A small image classifier, trained from scratch.
Model: arch vit, activation gelu, patch size [4, 4], width 192.
Training: soap at rate 0.002, batches of 256, held-out accuracy 93%.
Data: trained on microscope photos of single blood and bone marrow cells, 97085 training examples, 19.5 epochs.
Rows from block 3 of a small image classifier, named by matrix and row number. Rows with one number belong to one neuron. Each number is 500 + 50 x the weight over its row's rms, rounded and kept within 0 to 999. All counts start at 0. Numbers have three digits each. After the name is the row's rms in percent of the matrix's.
After each neuron's rows are labels from the 100 images, of 14848, where the neuron reaches its highest value: "top examples" is what is common among them. Only what is clearly more common there than usual is listed. The data: microscope photos of single blood and bone marrow cells. In brackets: how many of the 100.
# fc1: MLP up (model.blocks.3.mlp.fc1.weight, 1152x192), inputs 64-127
# fc2: MLP down (model.blocks.3.mlp.fc2.weight, 192x1152, transposed), outputs 64-127

fc1.631 107:464510435464562512472537469561560501418455440516431505495538520528484593495478550386569571543577604518548511515496459470435511463487481465514468554419511544514553529534500508552418496541534447
fc2.631 106:395546521512532536464577599487469609504499451519503502450569525510555432454456528561560521499474537540465456463522549560443486486430489516507522477543465537413552438513518477439493563574530602
top examples: cell type: blast (27)

fc1.166 109:560535540561510616562608511493575553549501530544457550480410554559521436427500504441601551553507515614532503475543564502437514484471538523526493460490498451470502479538547578448394516512410489
fc2.166 125:466493495482452548569543537488460495420495549595448434561474490537481523439393523468538563505542418446560435432620442503433486529518379476473482533473564484420480482487444415542590541540586629
top examples: cell type: lymphocyte (35)

fc1.450 097:511470463519444532476501485512522548550612465439498505420468555478477449500505468578539465537520493535507455575491510464557397572496480407492452483459407420419494492468410488588623539483454531
fc2.450 097:532412503502480563499446565523380515449451484437502416538518526560567474534448528572468471350505464535538542378544505536479451456498552570554434484480433533593559532567546509477329449606487400
top examples: cell type: eosinophil (27)

fc1.205 098:499454461473427507458548590494495452510570490518523510466489561453446478504507552571525415477474475498519540502484521474559430468443566604471411500571531545435456549563533446479476565467493466
fc2.205 104:523489496517532490463520446521506624619468513500520528615528482561563571519455457516481424409443471535437548455465483520469494471537553482509455576523478500476482473547510583577424497446452398
top examples: cell type: erythroblast (46)

fc1.378 079:548481547553493504571449433466458545428625505456538466502551487540474488362525541555543421510488533496485472476474488447435571500380459424431472494477459437440439548465451524489497554472454518
fc2.378 087:409435501440456485473552476479510403580467421516465490459399508545474467545472491493464485464507467573514382481531509514516516473540616477557578496511512506464541524555565445521527447554463527
top examples: smear: peripheral blood (57); cell type: eosinophil (55)

fc1.85 106:544437519522426540488491519529508538530533411522470473541463492520493572527625522533501486489508535438556562477490573552475514596464573485523498527495447553497487552499493526434578522562560479
fc2.85 095:454559570517461448513582508451596425502461521516503505501392435468479508509514444538496448476581578539536444552484601497564457455386492498499541466439490532453471470496521487430451515503601522
top examples: cell type: artefact (30)

fc1.693 102:546539569469516533557502489373493523524537537483509546471503475448410464453513516392490472544487538355458458506530516544508547474500584494590534461559627480510507557507460548481509520496494489
fc2.693 108:501420504416492553455524495590476521481435502493563508534553479491525434525556583530462580554531402534552578495566491535507489441447489510515476599544488508570476482554509381422525517430535553
top examples: cell type: proerythroblast (25)

fc1.364 099:543463521525457488448462467494452561556601543562472404529509499529475445515563503584408415441429515567438454553529504507479414505494598437493428476485464582536497500472487510535578494522629494
fc2.364 103:505522551525464448378418489531521477527432458555533437436496462557436550563486574423511484487589442527592539467463669478554475414375497556615497523500503503539508397473581561546498498483403461
top examples: cell type: segmented neutrophil (44)

fc1.88 089:519449520565590471528487515540492488474476508486483588524558515517484494508528528513498566459507552503410535446548592434454493570542431534446537514586590568458477434491439488524436448519645461
fc2.88 097:516523453434470469473545475445520457548499581573393456609517504537533523411514514538519424529447465483521454516451550390449429504494430502444404482551508508452477489485571455452477647449546548
top examples: cell type: blast (35)

fc1.158 096:459503469511525522447410519501499537393565537503525564435484548507438422449465533461548482477595503434436461453466476489518509568446530552522474501470472536518541474459474539515492462593532513
fc2.158 090:536418467426525519451615528476555568422460504508392612556568469543510615529528471512520529583435458538584528390551470517490519512491541486522452559542500499534576535546588446508496518420475509
top examples: cell type: blast (34)

fc1.634 096:487530475554483472538532463523525482510587539500408458479522498566501487503507534552517490528449484485464444495472529504556385566498482440528455486455459428475479432524531514543604495490552573
fc2.634 095:495513568555442526439491513477383562401496466444554521412382542452461539537446437533416441508453498480420552489446569400468657475461465515538494463469502559480478547469496524473539401577445430
top examples: cell type: erythroblast (45)

fc1.333 101:530483528487585596504491519463453566430552516472417407490519495412540477441453455506475460527524496412538555506497442462477555471504421516370535549456417483536551508511383475523527498510594466
fc2.333 102:530539524503494510395427468551466492428506493479460506492481491493518463457576560504555478479493479489578535522478546523506456487482602486471598572659553467476487495563526509492420567526477594
top examples: cell type: segmented neutrophil (48)

fc1.384 095:447347567514525472566440562527514503496632502453579425489489474486546533501481525497392531530461537486460506535684598585398549495635449474462502505495505549535411462497528500492482529563544468
fc2.384 092:603467490473455510471431530459475514409432600458512446617459506481501421499526509562550527423529436472571529480445423522485441566511447441467627429512468442505501493645610435519492500483504500
top examples: cell type: lymphocyte (36)

fc1.206 088:509516502508570502524503439509491448441441435435449455450508530494571494473543535532534494509568557438486456518605480451519532558385448461626487493496465482579468469482486525455543546495576561
fc2.206 100:531566460414499477437617544486562446541543427476511437527462473497412473522498601561447437414519551475512511466509473495562532414513509433439558423547489501473520463497577505568464443524477556
top examples: cell type: myeloblast (26)

fc1.574 104:537484517526535488490431414514509520480545470451567375516582574509444544512466460594474487509454515527473423530428553538501472411502466479498568484475485493611531450473524486459562485415474560
fc2.574 100:436464480540469451584517581576375417544500506483445515526599568591572410535501517496550533429621460455516492444543513451462467469530522453503491379461471458570591518475560428533503569499520501
top examples: cell type: artefact (42)

fc1.404 105:550479423586470504503503572520613472438546523497542458458451533613530438620504458563484523383512527495466490486530524556506402580438491479604543480472528460540444434598563493534487499608509558
fc2.404 106:545418535494542512463478553500532435445484446487518484540495523541464555439550431446433517590497475517485494497555405430429508494589523451521474465460485464496524548500499618385515524588461478
top examples: cell type: blast (29)

fc1.577 107:528460499496494465588537424432444540481462487414535469435461543484446510585468497539565514515441575447505474484458536501472474490573472478519516550520500494501380566466478610605474477453486484
fc2.577 105:507521457527524453467464481522541430542544526501490584456504524447499478518537469531463450549520489596558448532534603543477503454491516508486523460567481560511568510424532453522446556425516454
top examples: cell type: lymphocyte (34)

fc1.397 088:561508466529531514489458581426540582525553546527502550534535465541456460449517516493493524525523445475457502449484506502570548424511482559446516559470534478513487604514485490642480479575562524
fc2.397 091:413456461415475559492517499597522608410508479530485510456582511565479574465479503513589512565531482470576495441532525518440493587509540492496412487487520548487530516571562450505539541467571533
top examples: cell type: eosinophil (29)

fc1.301 096:455437470501523428519543525508464494441549426515522498551559410645504508512511536472480495446442520419453452509463572526543497521538455524539529485469528482431547523525455496493576429550498569
fc2.301 099:512581519565511487501474551480532462550531610444549447518544573488559503526485462475589509467547480555493500502459483450403529467584574485522529469448446441568475415538597532537418564447458466
top examples: cell type: segmented neutrophil (63)

fc1.754 110:496523559567493557462508512492631488532508491510493517509502493544513462525464542483524554607453566485466491606495500439403444423530432474542452511428569542607525545469450488479391504547531503
fc2.754 098:421468486441436540494495521455402462497505435563464456505554540527439405436376516385555500535497464492550373471580517485477524550466538505474489482556481533392468494469507541495528603616565565
top examples: cell type: blast (30)

fc1.689 099:497544515495411486482471532493531437598451453420551567437515511497556462558520553486512528416518500561452504466457445508524544503490532477534574515473568509467570524401555443463618460563533509
fc2.689 102:528510497424527573435567485450588497435503563456483523536506525607465523529509517461461535525485473478503492544477558443550414510528510514420473451551435538564537493447443431411544467402483456
top examples: cell type: lymphocyte (47); smear: peripheral blood (43)

fc1.620 098:502493465529543537487536594545491497358567469529526478557529433519517478542554540482513460358405480514478546417528575474484488573475464586447484434467499470513468469532506419615409441554492516
fc2.620 088:471494538476505434506436556508432508503452506500551504394554525505551461406411549509448399530539515545500418503438495492461582454629572601540562577506561442507509525526497527511546572457491533
top examples: cell type: artefact (30)

fc1.419 089:480492486539439484456451546449496529505596470486486567508410439553523483472581505494483528580523526553464501510537604473465417473444521425540456484504549615464443476436442462506564490440514548
fc2.419 087:517462503533500521513506500426473544545398487589523464531559497523512485494371533534497457425559428512562435430533495415453493454508498503558552393414556452563521413546550561480442463575419470
top examples: cell type: eosinophil (33)

fc1.505 097:611489456506482447521547490505467467458437443510575438514506535512475494557475452485522477374426488485534483478436504532418479539471392498447529581463493519442567455498465540470452517455427530
fc2.505 095:465558502570454439472538429567522558560480528492570580475507397549475500469542505417471479566451509552499452367508540467543538519562520525402462522498523455480429515503571495416622425426513451
top examples: cell type: eosinophil (27)

fc1.654 087:498458555535480438510554493430484504496497471526457586597547472415530471480499436530407558457425481483492569518534513559593531523532533573605534436533543523432469466502445532426475498508481393
fc2.654 093:538582471398556538452546495525581440571491533456505525502566472545473580548389505572533499476517430465500530558429559480431469510508552531426460555525507511487475502549485500524422579543516442
top examples: cell type: blast (25)

fc1.217 108:472486437477508571466491586495542477517520469521532512467520477443534414521474518451470592528410495498388528454482492445512517439487569449552489496428551528480482457462578509437531545563428508
fc2.217 099:559471480441442502484454460519426448455488562488461489525471529558603600481509570554528508474556386527576504528486476584444482526558383474498468448518405504449557604487444437514472526487501501
top examples: cell type: erythroblast (38)

fc1.218 096:541517478472533458545468507562578572448597419527575493571537564559453550531483405582485565531596484462478460493583565516449554524521442406442434541561473526472473573549408434518590517544411575
fc2.218 099:452475527476427422495525443410490402585554457493480471429502497490538472454428525556539427466446427570402381461469514447422454524517592482480542462387493527531510454555526497498473427530477469
top examples: smear: peripheral blood (59); cell type: eosinophil (48)

fc1.585 100:353520607521502492509584476551480501537553482539526485484467542543467522457485505550539508436479512535465449500431512477539550550494502568474411447446609474463502523474544481532467488523457568
fc2.585 094:526501590441509464559569491488527597498500479437517518505461389536517491558501552543550527470485445495530614519530500508529510462522568482457437517547491503549464499471488537633476528424503456
top examples: cell type: erythroblast (44)

fc1.171 100:478450566526505478426498537469580463476443531488445500424431521496503437383447431491511552487479526495453495442522606490506501538445517458523443527440528602481493542578513563495561502591514598
fc2.171 094:554567503438410578497517477521510497494409525504512516576438433434447578464470528563484548559498431528616539498556478537429447420489411460475589512564496447530537582485461418443478592392521475
top examples: cell type: blast (26)

fc1.366 104:605463350509477567379470570491582501474491466494442566487548586420524533546504525486456584461549572454487418459474448493486460511490618523513491546481560467515536549535517554467449408520490433
fc2.366 107:487427569430480594441580556503531516482485469519505568609471427448548537410552508458480526510503500512414553449500524509459426554496517465559462521517559507431528546419523447423534544530479597
top examples: cell type: promyelocyte (28); cell type: blast (25)

fc1.491 102:581488431442457541526442530545582583610664447449487499590495485466458464485577547518520587520493498474609409459531521526395490460458516470475516474533506484557461494415493565424473536507449545
fc2.491 100:411480471577421555474543536456443476388415557551455602478482519495562520459433541517579421464525566475538542463575424576531426527493500492492415500521451439591573465473470443548435498503490496
top examples: cell type: artefact (34)

fc1.19 098:519573518489515393427465570517543528524554455558531446475452470491517527517390521561476429392520477540525514480474489525498495541496551477487464492514566524514467491634493455557514567539569442
fc2.19 111:394510490379453450475521554549529497559472478494523523532496598608571549461489549471512447395484447570487581467494576533469528457418561454543457546478518613431490414585529455600507541439511519
top examples: cell type: lymphocyte (41)

fc1.27 088:559473410459423509523410564572442506432652466541538503445513446494479597514558494543511463594528525558462468440537525575439495510500432532498394516448440565486501486523493492548517432510497561
fc2.27 084:455494554482508519505500528467478509546436406492419426500618600551558488453363519545493516435538422482528451376535532522520442515571530454571532492433484471503486451527565397531418512522472395
top examples: cell type: eosinophil (90); smear: peripheral blood (46)

fc1.401 094:555468460502584495465536464571515504487659438470492564513478509480458437585409501525500578541512474455565378468462499416588540523472436422498582571459558423498499537492555575464529475552508493
fc2.401 106:528454471393564493465559527453529603457486488463497610448497462542514550472523483477473483527503531467526524507549504591424336540450587529570497579525493414575480499498475413473474453526500559
top examples: cell type: lymphocyte (34)

fc1.531 099:521459430527581473520441532468536528441565503519537527511508530508467521466485526578512526646449569530499419654478571539509451467391447401585392436437443501504478489500525503492495485465448574
fc2.531 112:402426468504502442477528473492429426577497460520488407479456523517501473420404509527557500385492526519445524406488511442485515578489535464545498505472593500447485460473445506418428569502522507
top examples: cell type: artefact (28)

fc1.664 095:533487469475510566502511501481541432503465499481467585465516504475517485524531538533454499502548566464510411413479512518581485441384567525470594490470534527503479497524453512492534478499532510
fc2.664 099:562524527436515433469493555494527573495517593505462580433498423570520532570477465555468580478476410500538567524548486573525469514456490528580510499576446500519528492451533488532504510405578452
top examples: cell type: lymphocyte (39)

fc1.444 097:601404407512466423558476478545560427519541532564472490520462462566521460426420552560538535469444475480557444490437514506572489422434387417529495592558499514430522575525412490491521480474476543
fc2.444 108:489522502517446493491402523526540501457438459444450525472572472518547509534511428502507542537522527467592503538573534495512491475453572444488469529546453536519450513442422517505443568419543496
top examples: cell type: erythroblast (39)

fc1.527 096:496447494504511553515477536446467401605436425474463533488543484467481455619402451468536563528566614490497543590469534507528474491527562492439548549418494531534537514560518500457609496511467403
fc2.527 102:489572607564568452485516467440642522468467474506589457568532496492493574450553541538340554583522425460457391485487597512521403463545475471475454384523433524497507559496465485449495486537456484
top examples: cell type: promyelocyte (29)

fc1.412 101:485523463435483407425503496539560516546436453587497492550560470505500518552468470506497544528476455491408462460520483461494402508570548514590471502512548567486531536461380495399491545476500429
fc2.412 102:484463497482533522476524480464544383570471531521408413563499537466534436542415509497512526460517503515433553457490499395456517527536552483487412499559515562365513479461532417560502538522542492
top examples: cell type: blast (30)

fc1.583 111:438494451556524554482437465516560518496496582523492497494573503529532538507428533454463461443466501587475478485515419469521546594511591446549556421526560475480491471377510454449472478449450560
fc2.583 102:494464453485522506476504487506501418462472555508501538486531542472443530507533521536480433571626452508541521498513622528494455468441435445507472493506547590460573466475490484462576466411439528
top examples: cell type: segmented neutrophil (45)

fc1.374 108:552487426578461513497501461461559443560575478555544485531530481560481500543496519499448591565428470426460463471432559635476406462528420579488487467479454621522522466450541615480561434506511509
fc2.374 111:476480555514498413516456472570470503521460505502542572474502455530488525501519505469511537482548524517516604396518478426537506522471474464480449572565489510511465476576482446482447464413536463
top examples: cell type: promyelocyte (26)

fc1.673 085:577441564498462521530471543524467587485571465512433475608503494562520517523540492601544473439492544523452506504484470493450578489439443499446511457441512431522493516626569506575566485480400550
fc2.673 093:438402568547526499477489485525495430553470415539474463551556593499558450502429496475456519499473493565504435450515550519477437513562532523472525540461474532473503513514587470494466556544487485
top examples: cell type: eosinophil (84); smear: peripheral blood (76)

fc1.339 099:432493498552630535489630527508531524424516477537463526598557542524555569458529452529544530551525516519468465514591527428475514542547527468550402483474505398447524493493513456499521487532403437
fc2.339 108:503566528559476532501449411544553371603483487498466520509460483535526413556465519458464474484463547443475586576438463530487388414471497447503525449491453474523504501508507514428461550494511476
top examples: cell type: erythroblast (63)

fc1.392 100:466503469510501503473551467538412460465568543497579494427564555452552511515480439470508539455469432519477363438454486529465578435501512489503513585493535435437553468568569559488478453490521501
fc2.392 113:451529519427545440562500490468530619537505531570474515540363542526532463539543534480501550518564536545542479407531500519493537544580497499511443411426504489450547488484493578545492526456550545
top examples: cell type: eosinophil (35)

fc1.763 099:559461496562488476434448600503499469586465449509405478506506476572512505603486490489372557475549525461401467536452435490557501534526560544488562508505496587421434489411443514431572469484559472
fc2.763 096:489416501443501506427546453561506522440446553506478531551506453471497458484498595531470576520568462524441507430559508554387502539418456482454528473422457401471505455472512373474493579448509447
top examples: cell type: blast (33)

fc1.590 094:458473477525510548535345493541592475489629464485484466481504496537464573467534495564511484514505540537452413433515433524428436487464400556498479423453443478571457461529529468527494535519516531
fc2.590 091:547461477483463578546589529536451575474423571494493425526560557507618493521381523516605530495442436472538531478502531603554510489578401474556441458498523521427571516434509466530461424417452493
top examples: cell type: artefact (41)

fc1.656 096:437499499473595533553484609503521506466502506562454539404467548462573434517532550527546525556488524557455497472596439504459505523505504590466457485476594474548430516551539485351436422494487499
fc2.656 092:449538432511349476463496575522544528488507579503460504561485478556446541457461496534514516496428398440478498559543436567511482553541394468506548456496543461445521453536585512565575510492461517
top examples: cell type: blast (28); cell type: artefact (26)

fc1.269 108:564386403489612485426539511463456511592546493457483476536510499446458453494504463501523510465383471555463472476466517466479610560488554493459539620377528498569497562532373520566552530529461501
fc2.269 084:478504526473406516528437521537502527410513489496561483452486567525575492569521526524490479491564568524527524424612528504528408395598580502546550494511503529500525467504600433471393481531464587
top examples: cell type: erythroblast (39)

fc1.601 103:536504456457533443474462564599518530533514517526483587424459486491526515530579530553494464439530496625548522497537485559518606510596477496570548426526470498445530497474522523389501417498407580
fc2.601 104:494535478459522445464484516411481467462458569562521446524517537507579488465476519528445507541531529504526551535458621459469451475494453532526471482355562501608463457472498526566526485485550492
top examples: cell type: segmented neutrophil (42)

fc1.597 087:517515505570446584469459567577534473425620466539450467487592466548539569513449469586520443443483434537516442507506463509469452439514396468495417513492400474532437498526571487623440554521447626
fc2.597 088:530441533470514487547472472499441506524518495433442439489522503486486470494446472522430506480596430593527487463457532407478541547459556552433554591404437520439581554515456499453453398561453385
top examples: smear: peripheral blood (91); cell type: eosinophil (86)

fc1.396 096:570438474563499448428503566523444554448576498537421572409514462481507485416422518479554480544476520549541494480434492519509390425623595526541399493494474529589528548579499475494504510492533450
fc2.396 105:426437455396589534532507550567501511490431461503418552440476403503444506531539534530534490573543428490562497486521587572419549557409433541539537438503512479471479503455422462520364562437536593
top examples: cell type: erythroblast (48)

fc1.606 094:501431433582427523486527518568432496393475509489540464479477550543539514423539437426465582549448476492501557520491494495457537521439447504480571507494459456568480447444563516554523551475485572
fc2.606 103:466561460443495402523502468436547479595543430472506390462441465503540479466434612500503476461524524523579458532453553491552443554491573475492411460502393561407526439507457522484417414575503439
top examples: smear: peripheral blood (81); cell type: segmented neutrophil (59)

fc1.279 080:501498566534527509530509488436523563460587516523426502545544478637498472476514519567481451490454570599416483451517455526523509534404435418429445408437490416519467443478625504568660537549491572
fc2.279 092:383425541591460436496551531578522510566491490559482467593594581481523455486429489516492524498528482520532495478480626547536428512533447560543467560531499466481468552516583471487421555460504545
top examples: cell type: eosinophil (30)

fc1.702 104:516492381644495518471569531492446489484502432591513532551455594506591535473442589495548523635484551609517529555558475577483504462470505471578393403435451500466488527460471573470469531520492590
fc2.702 116:499530556426466446492577481460453496536482457515493403419441513503397507454421486521525461427535495425437435355448480434521486517570559507565531475419522550370475443529492534467489491509538430
top examples: cell type: segmented neutrophil (50)

fc1.435 107:428615495431468496494537574526530431444383537619406500530471404489469463555512650485522554538499530460548465418521394399513445520564494543559457401387516468523508421529531428523519512466482565
fc2.435 111:516442569557530578447527484475556542550436456514453474582508425533399450590550517508513504552619473486452459524560476425523418476438581469495449543526542481492546544489468488563536536571520573
top examples: cell type: promyelocyte (32)

fc1.336 107:465496538460559544517452570538623490496509497497504511573554420577576579496437625530493470555397504541555450508435509575618437506447525538438520491531487474506541565546445468515466479497495508
fc2.336 095:486492437582451399582422440521476438521432509476465480419473549404518409449526415477525551421539520509478566644570522485491538452504555530533512524524440532533499401447575559516509421480511503
top examples: cell type: erythroblast (36)

fc1.415 098:558401503475539532501422491432484440483490453432552441481518493511506439519556505520425460477497465481413492556453427502526458567571420483526493509569601458476498446428590492414475465410444539
fc2.415 090:370503536443489547533619577469577463513544484509550495526567468532417469544484447450539448543524546565530486476551559533439527415551629590442516506503471486482501560497442513552487476569532577
top examples: cell type: artefact (29)

fc1.406 091:504485493494449581571430554505501537531442476500600469536499458436601548467503518541587529551509533527463566517511479508425540558507512501500457491489544540588467554509477464532538474540534456
fc2.406 094:523475484446588414480509485420557572543469480445581537476505492513436498568484591435386425423504488428514488405544464473434513389455450527473477486406480506485457407575534488532463491519568439
top examples: cell type: promyelocyte (29)

fc1.207 105:425441415511451548521478557540506522461530532554496451574473481529478516473442518517549498499573526469553448595466428485420537466453501438310567483511434612507502446503562426482435449596546484
fc2.207 101:477457482467450626458526439570504557590477539566531500470538512403531544504457513507560594555440456475540556505505518484416499467452424453548434577564470487482529604551437526539543589494475615
top examples: cell type: blast (27)

fc1.179 094:491486483501515418532440497588525622481548435443523505465390505480531577543536450459489505494464522486483466410541541419465544555488495501419451485466444485458512454567461546494417547570476460
fc2.179 078:501482553420454519467569471491494449488503473568474496451675542530542508541533480566497461503488471542531517521472538470539563415524528511602536499463474515560488547492540445472420421521492540
top examples: cell type: artefact (26)

fc1.400 103:527470491499540546497429454501470480481496483503502417500544436533436498510551456528512491602499573436518461414510533443497496470512513527443560440436571545628451450505490513528546428546458515
fc2.400 104:472487462500443454500518554544409539580529500549502474424483483471592444518584552475472563496519436506423484460457438525543530500435489485421487495509465513415535506503583401500511487466506570
top examples: cell type: artefact (45)

fc1.659 089:493586440500473432501434648469521418451486457580524550522564509519505526453495619460463468529359541455452474462536464548521433450492471535544537483447585511541457520466462471387538516436504438
fc2.659 096:429552466512417609465477510429593519545426537571495479625499461504495450442483558532554511507408434520550512459422468420474435486502416460456454499525503508497513437454478558560537552588536531
top examples: cell type: blast (30)

fc1.441 093:535578465611427604525495543496523409534582370513467497437538571472501404512497466573522474475473566446411463464516576519496480535459531482578569548463592543517478464468551500474603498520525591
fc2.441 112:504479520550538472553481485517461485508447526493477492536458502444526506430615458495505535607503494525478434570516506488489468546631548500513493397369460411367544566535476626406436508542440515
top examples: smear: peripheral blood (35)

fc1.41 091:550525544511569544544535456543586513543492450449484544501538570491567492596514496466490537489524535500568483446531428373562481508475516457429518561444576438437533507450552552529517445512558451
fc2.41 096:501537536432489511419520447496511549433464510497520548449534523607522604544486528435450563546480524571514572558488493576498422545477462461509578497594444470621464516558558440433444492433535510
top examples: cell type: lymphocyte (39)

fc1.283 103:361564433519450555493448594451525542412460432462506485525534450446500400522496640533474494445444570478518567481440529547437431411497520498496448433506562433573538467488474528510545511449540400
fc2.283 102:503487453530529443577503504477562564745511505505533559555571517458541522431503517479460559531508526493482525523544481537358474587497470547606539529507463510505525491535435469431511485465434521
top examples: cell type: artefact (30)

fc1.102 098:502487485511520527532409531493493524497592400477548421435536497461588483572500397547476523486490514445513538528479492494417545549533497445555522521575545534556479513530522529433535498382488550
fc2.102 093:530529523489496486490484510491508487556358422479474465452510440607386541446405587507522489553505520541504374437473438519477493418506416500428559518472492449493520477477581470551603455610532446
top examples: cell type: eosinophil (52); smear: peripheral blood (36)

fc1.251 110:506596525460488486420511517429447486465473512526467476482493471538446506452458596498605536517469504500527384445489489511543527583460464418468453404503480585531543526492489480421506455539548487
fc2.251 102:500507430553526493583560487514507590454443459686550515447465415498484472463504508436523495522511503494480524558426477483558569520488469479444469549555545444497546537572494489571488517541556510
top examples: cell type: lymphocyte (34)

fc1.500 101:401577502495458571550461567556499423458485449600467513417535407531452576481593574401532522469561568510509417442441370500507428496598486540583491435480467478502497459491468428499467590589412560
fc2.500 096:456523459494532524498463383494471555599533351546465446524504480513447479488481552447507504593597463480486488521615526475547515525438396492539529597419581529425544483498389560567529566483537560
top examples: cell type: promyelocyte (31)

fc1.471 110:546528435605541519524480495445531529492475539532536618559494460493459368469592474478594422472502585516397491538483516525526556514541473556508585523425489561539496489441441622528492512480426524
fc2.471 113:515555463436552470453539460533490512489567547575544440546500535504494445490452493537564514492504451560531531412585518492463459451425436563478398527498568508455557388507534511500551540496543590
top examples: cell type: blast (35)

fc1.222 113:553452526535505587586537552521502532416488569573577521469530484573548510459498459523543405479519525495489429442401475527573488421440498524410506495470473513540485495585575517547463497526534524
fc2.222 103:506528555505495474607490396514425446616610573552522407528433557461449517479559473493460521506482533494475528522471522551429525522553433418495498523585529593447504535500530474581502583429556557
top examples: cell type: artefact (31)

fc1.109 085:549429452488430478511526559385526441520448492493455547500540507468458451520448452534405559446456416471441524485413476528599452509492566473503623398586558498429482536502462571467552506456510438
fc2.109 087:519528481360561509425571489575576464535456594386571543525495425477531567506455519462496531519502488471508523437458514505460437510523544476466413581556511492504494476571467450535392531464485477
top examples: cell type: lymphocyte (40)

fc1.194 095:491596425509528478505547523506463501476483489435486502516562531551495591537407489569501589495497516553538512413506564460501462473568531471516474523519621529424443459522460542446458462550474474
fc2.194 105:471516489572464504489481414510556533450512507460401502482498494483576607529414462564549542504432530467504529532529419489496478485520525503419548475562465560518533488538600422527465521485428414
top examples: smear: peripheral blood (55)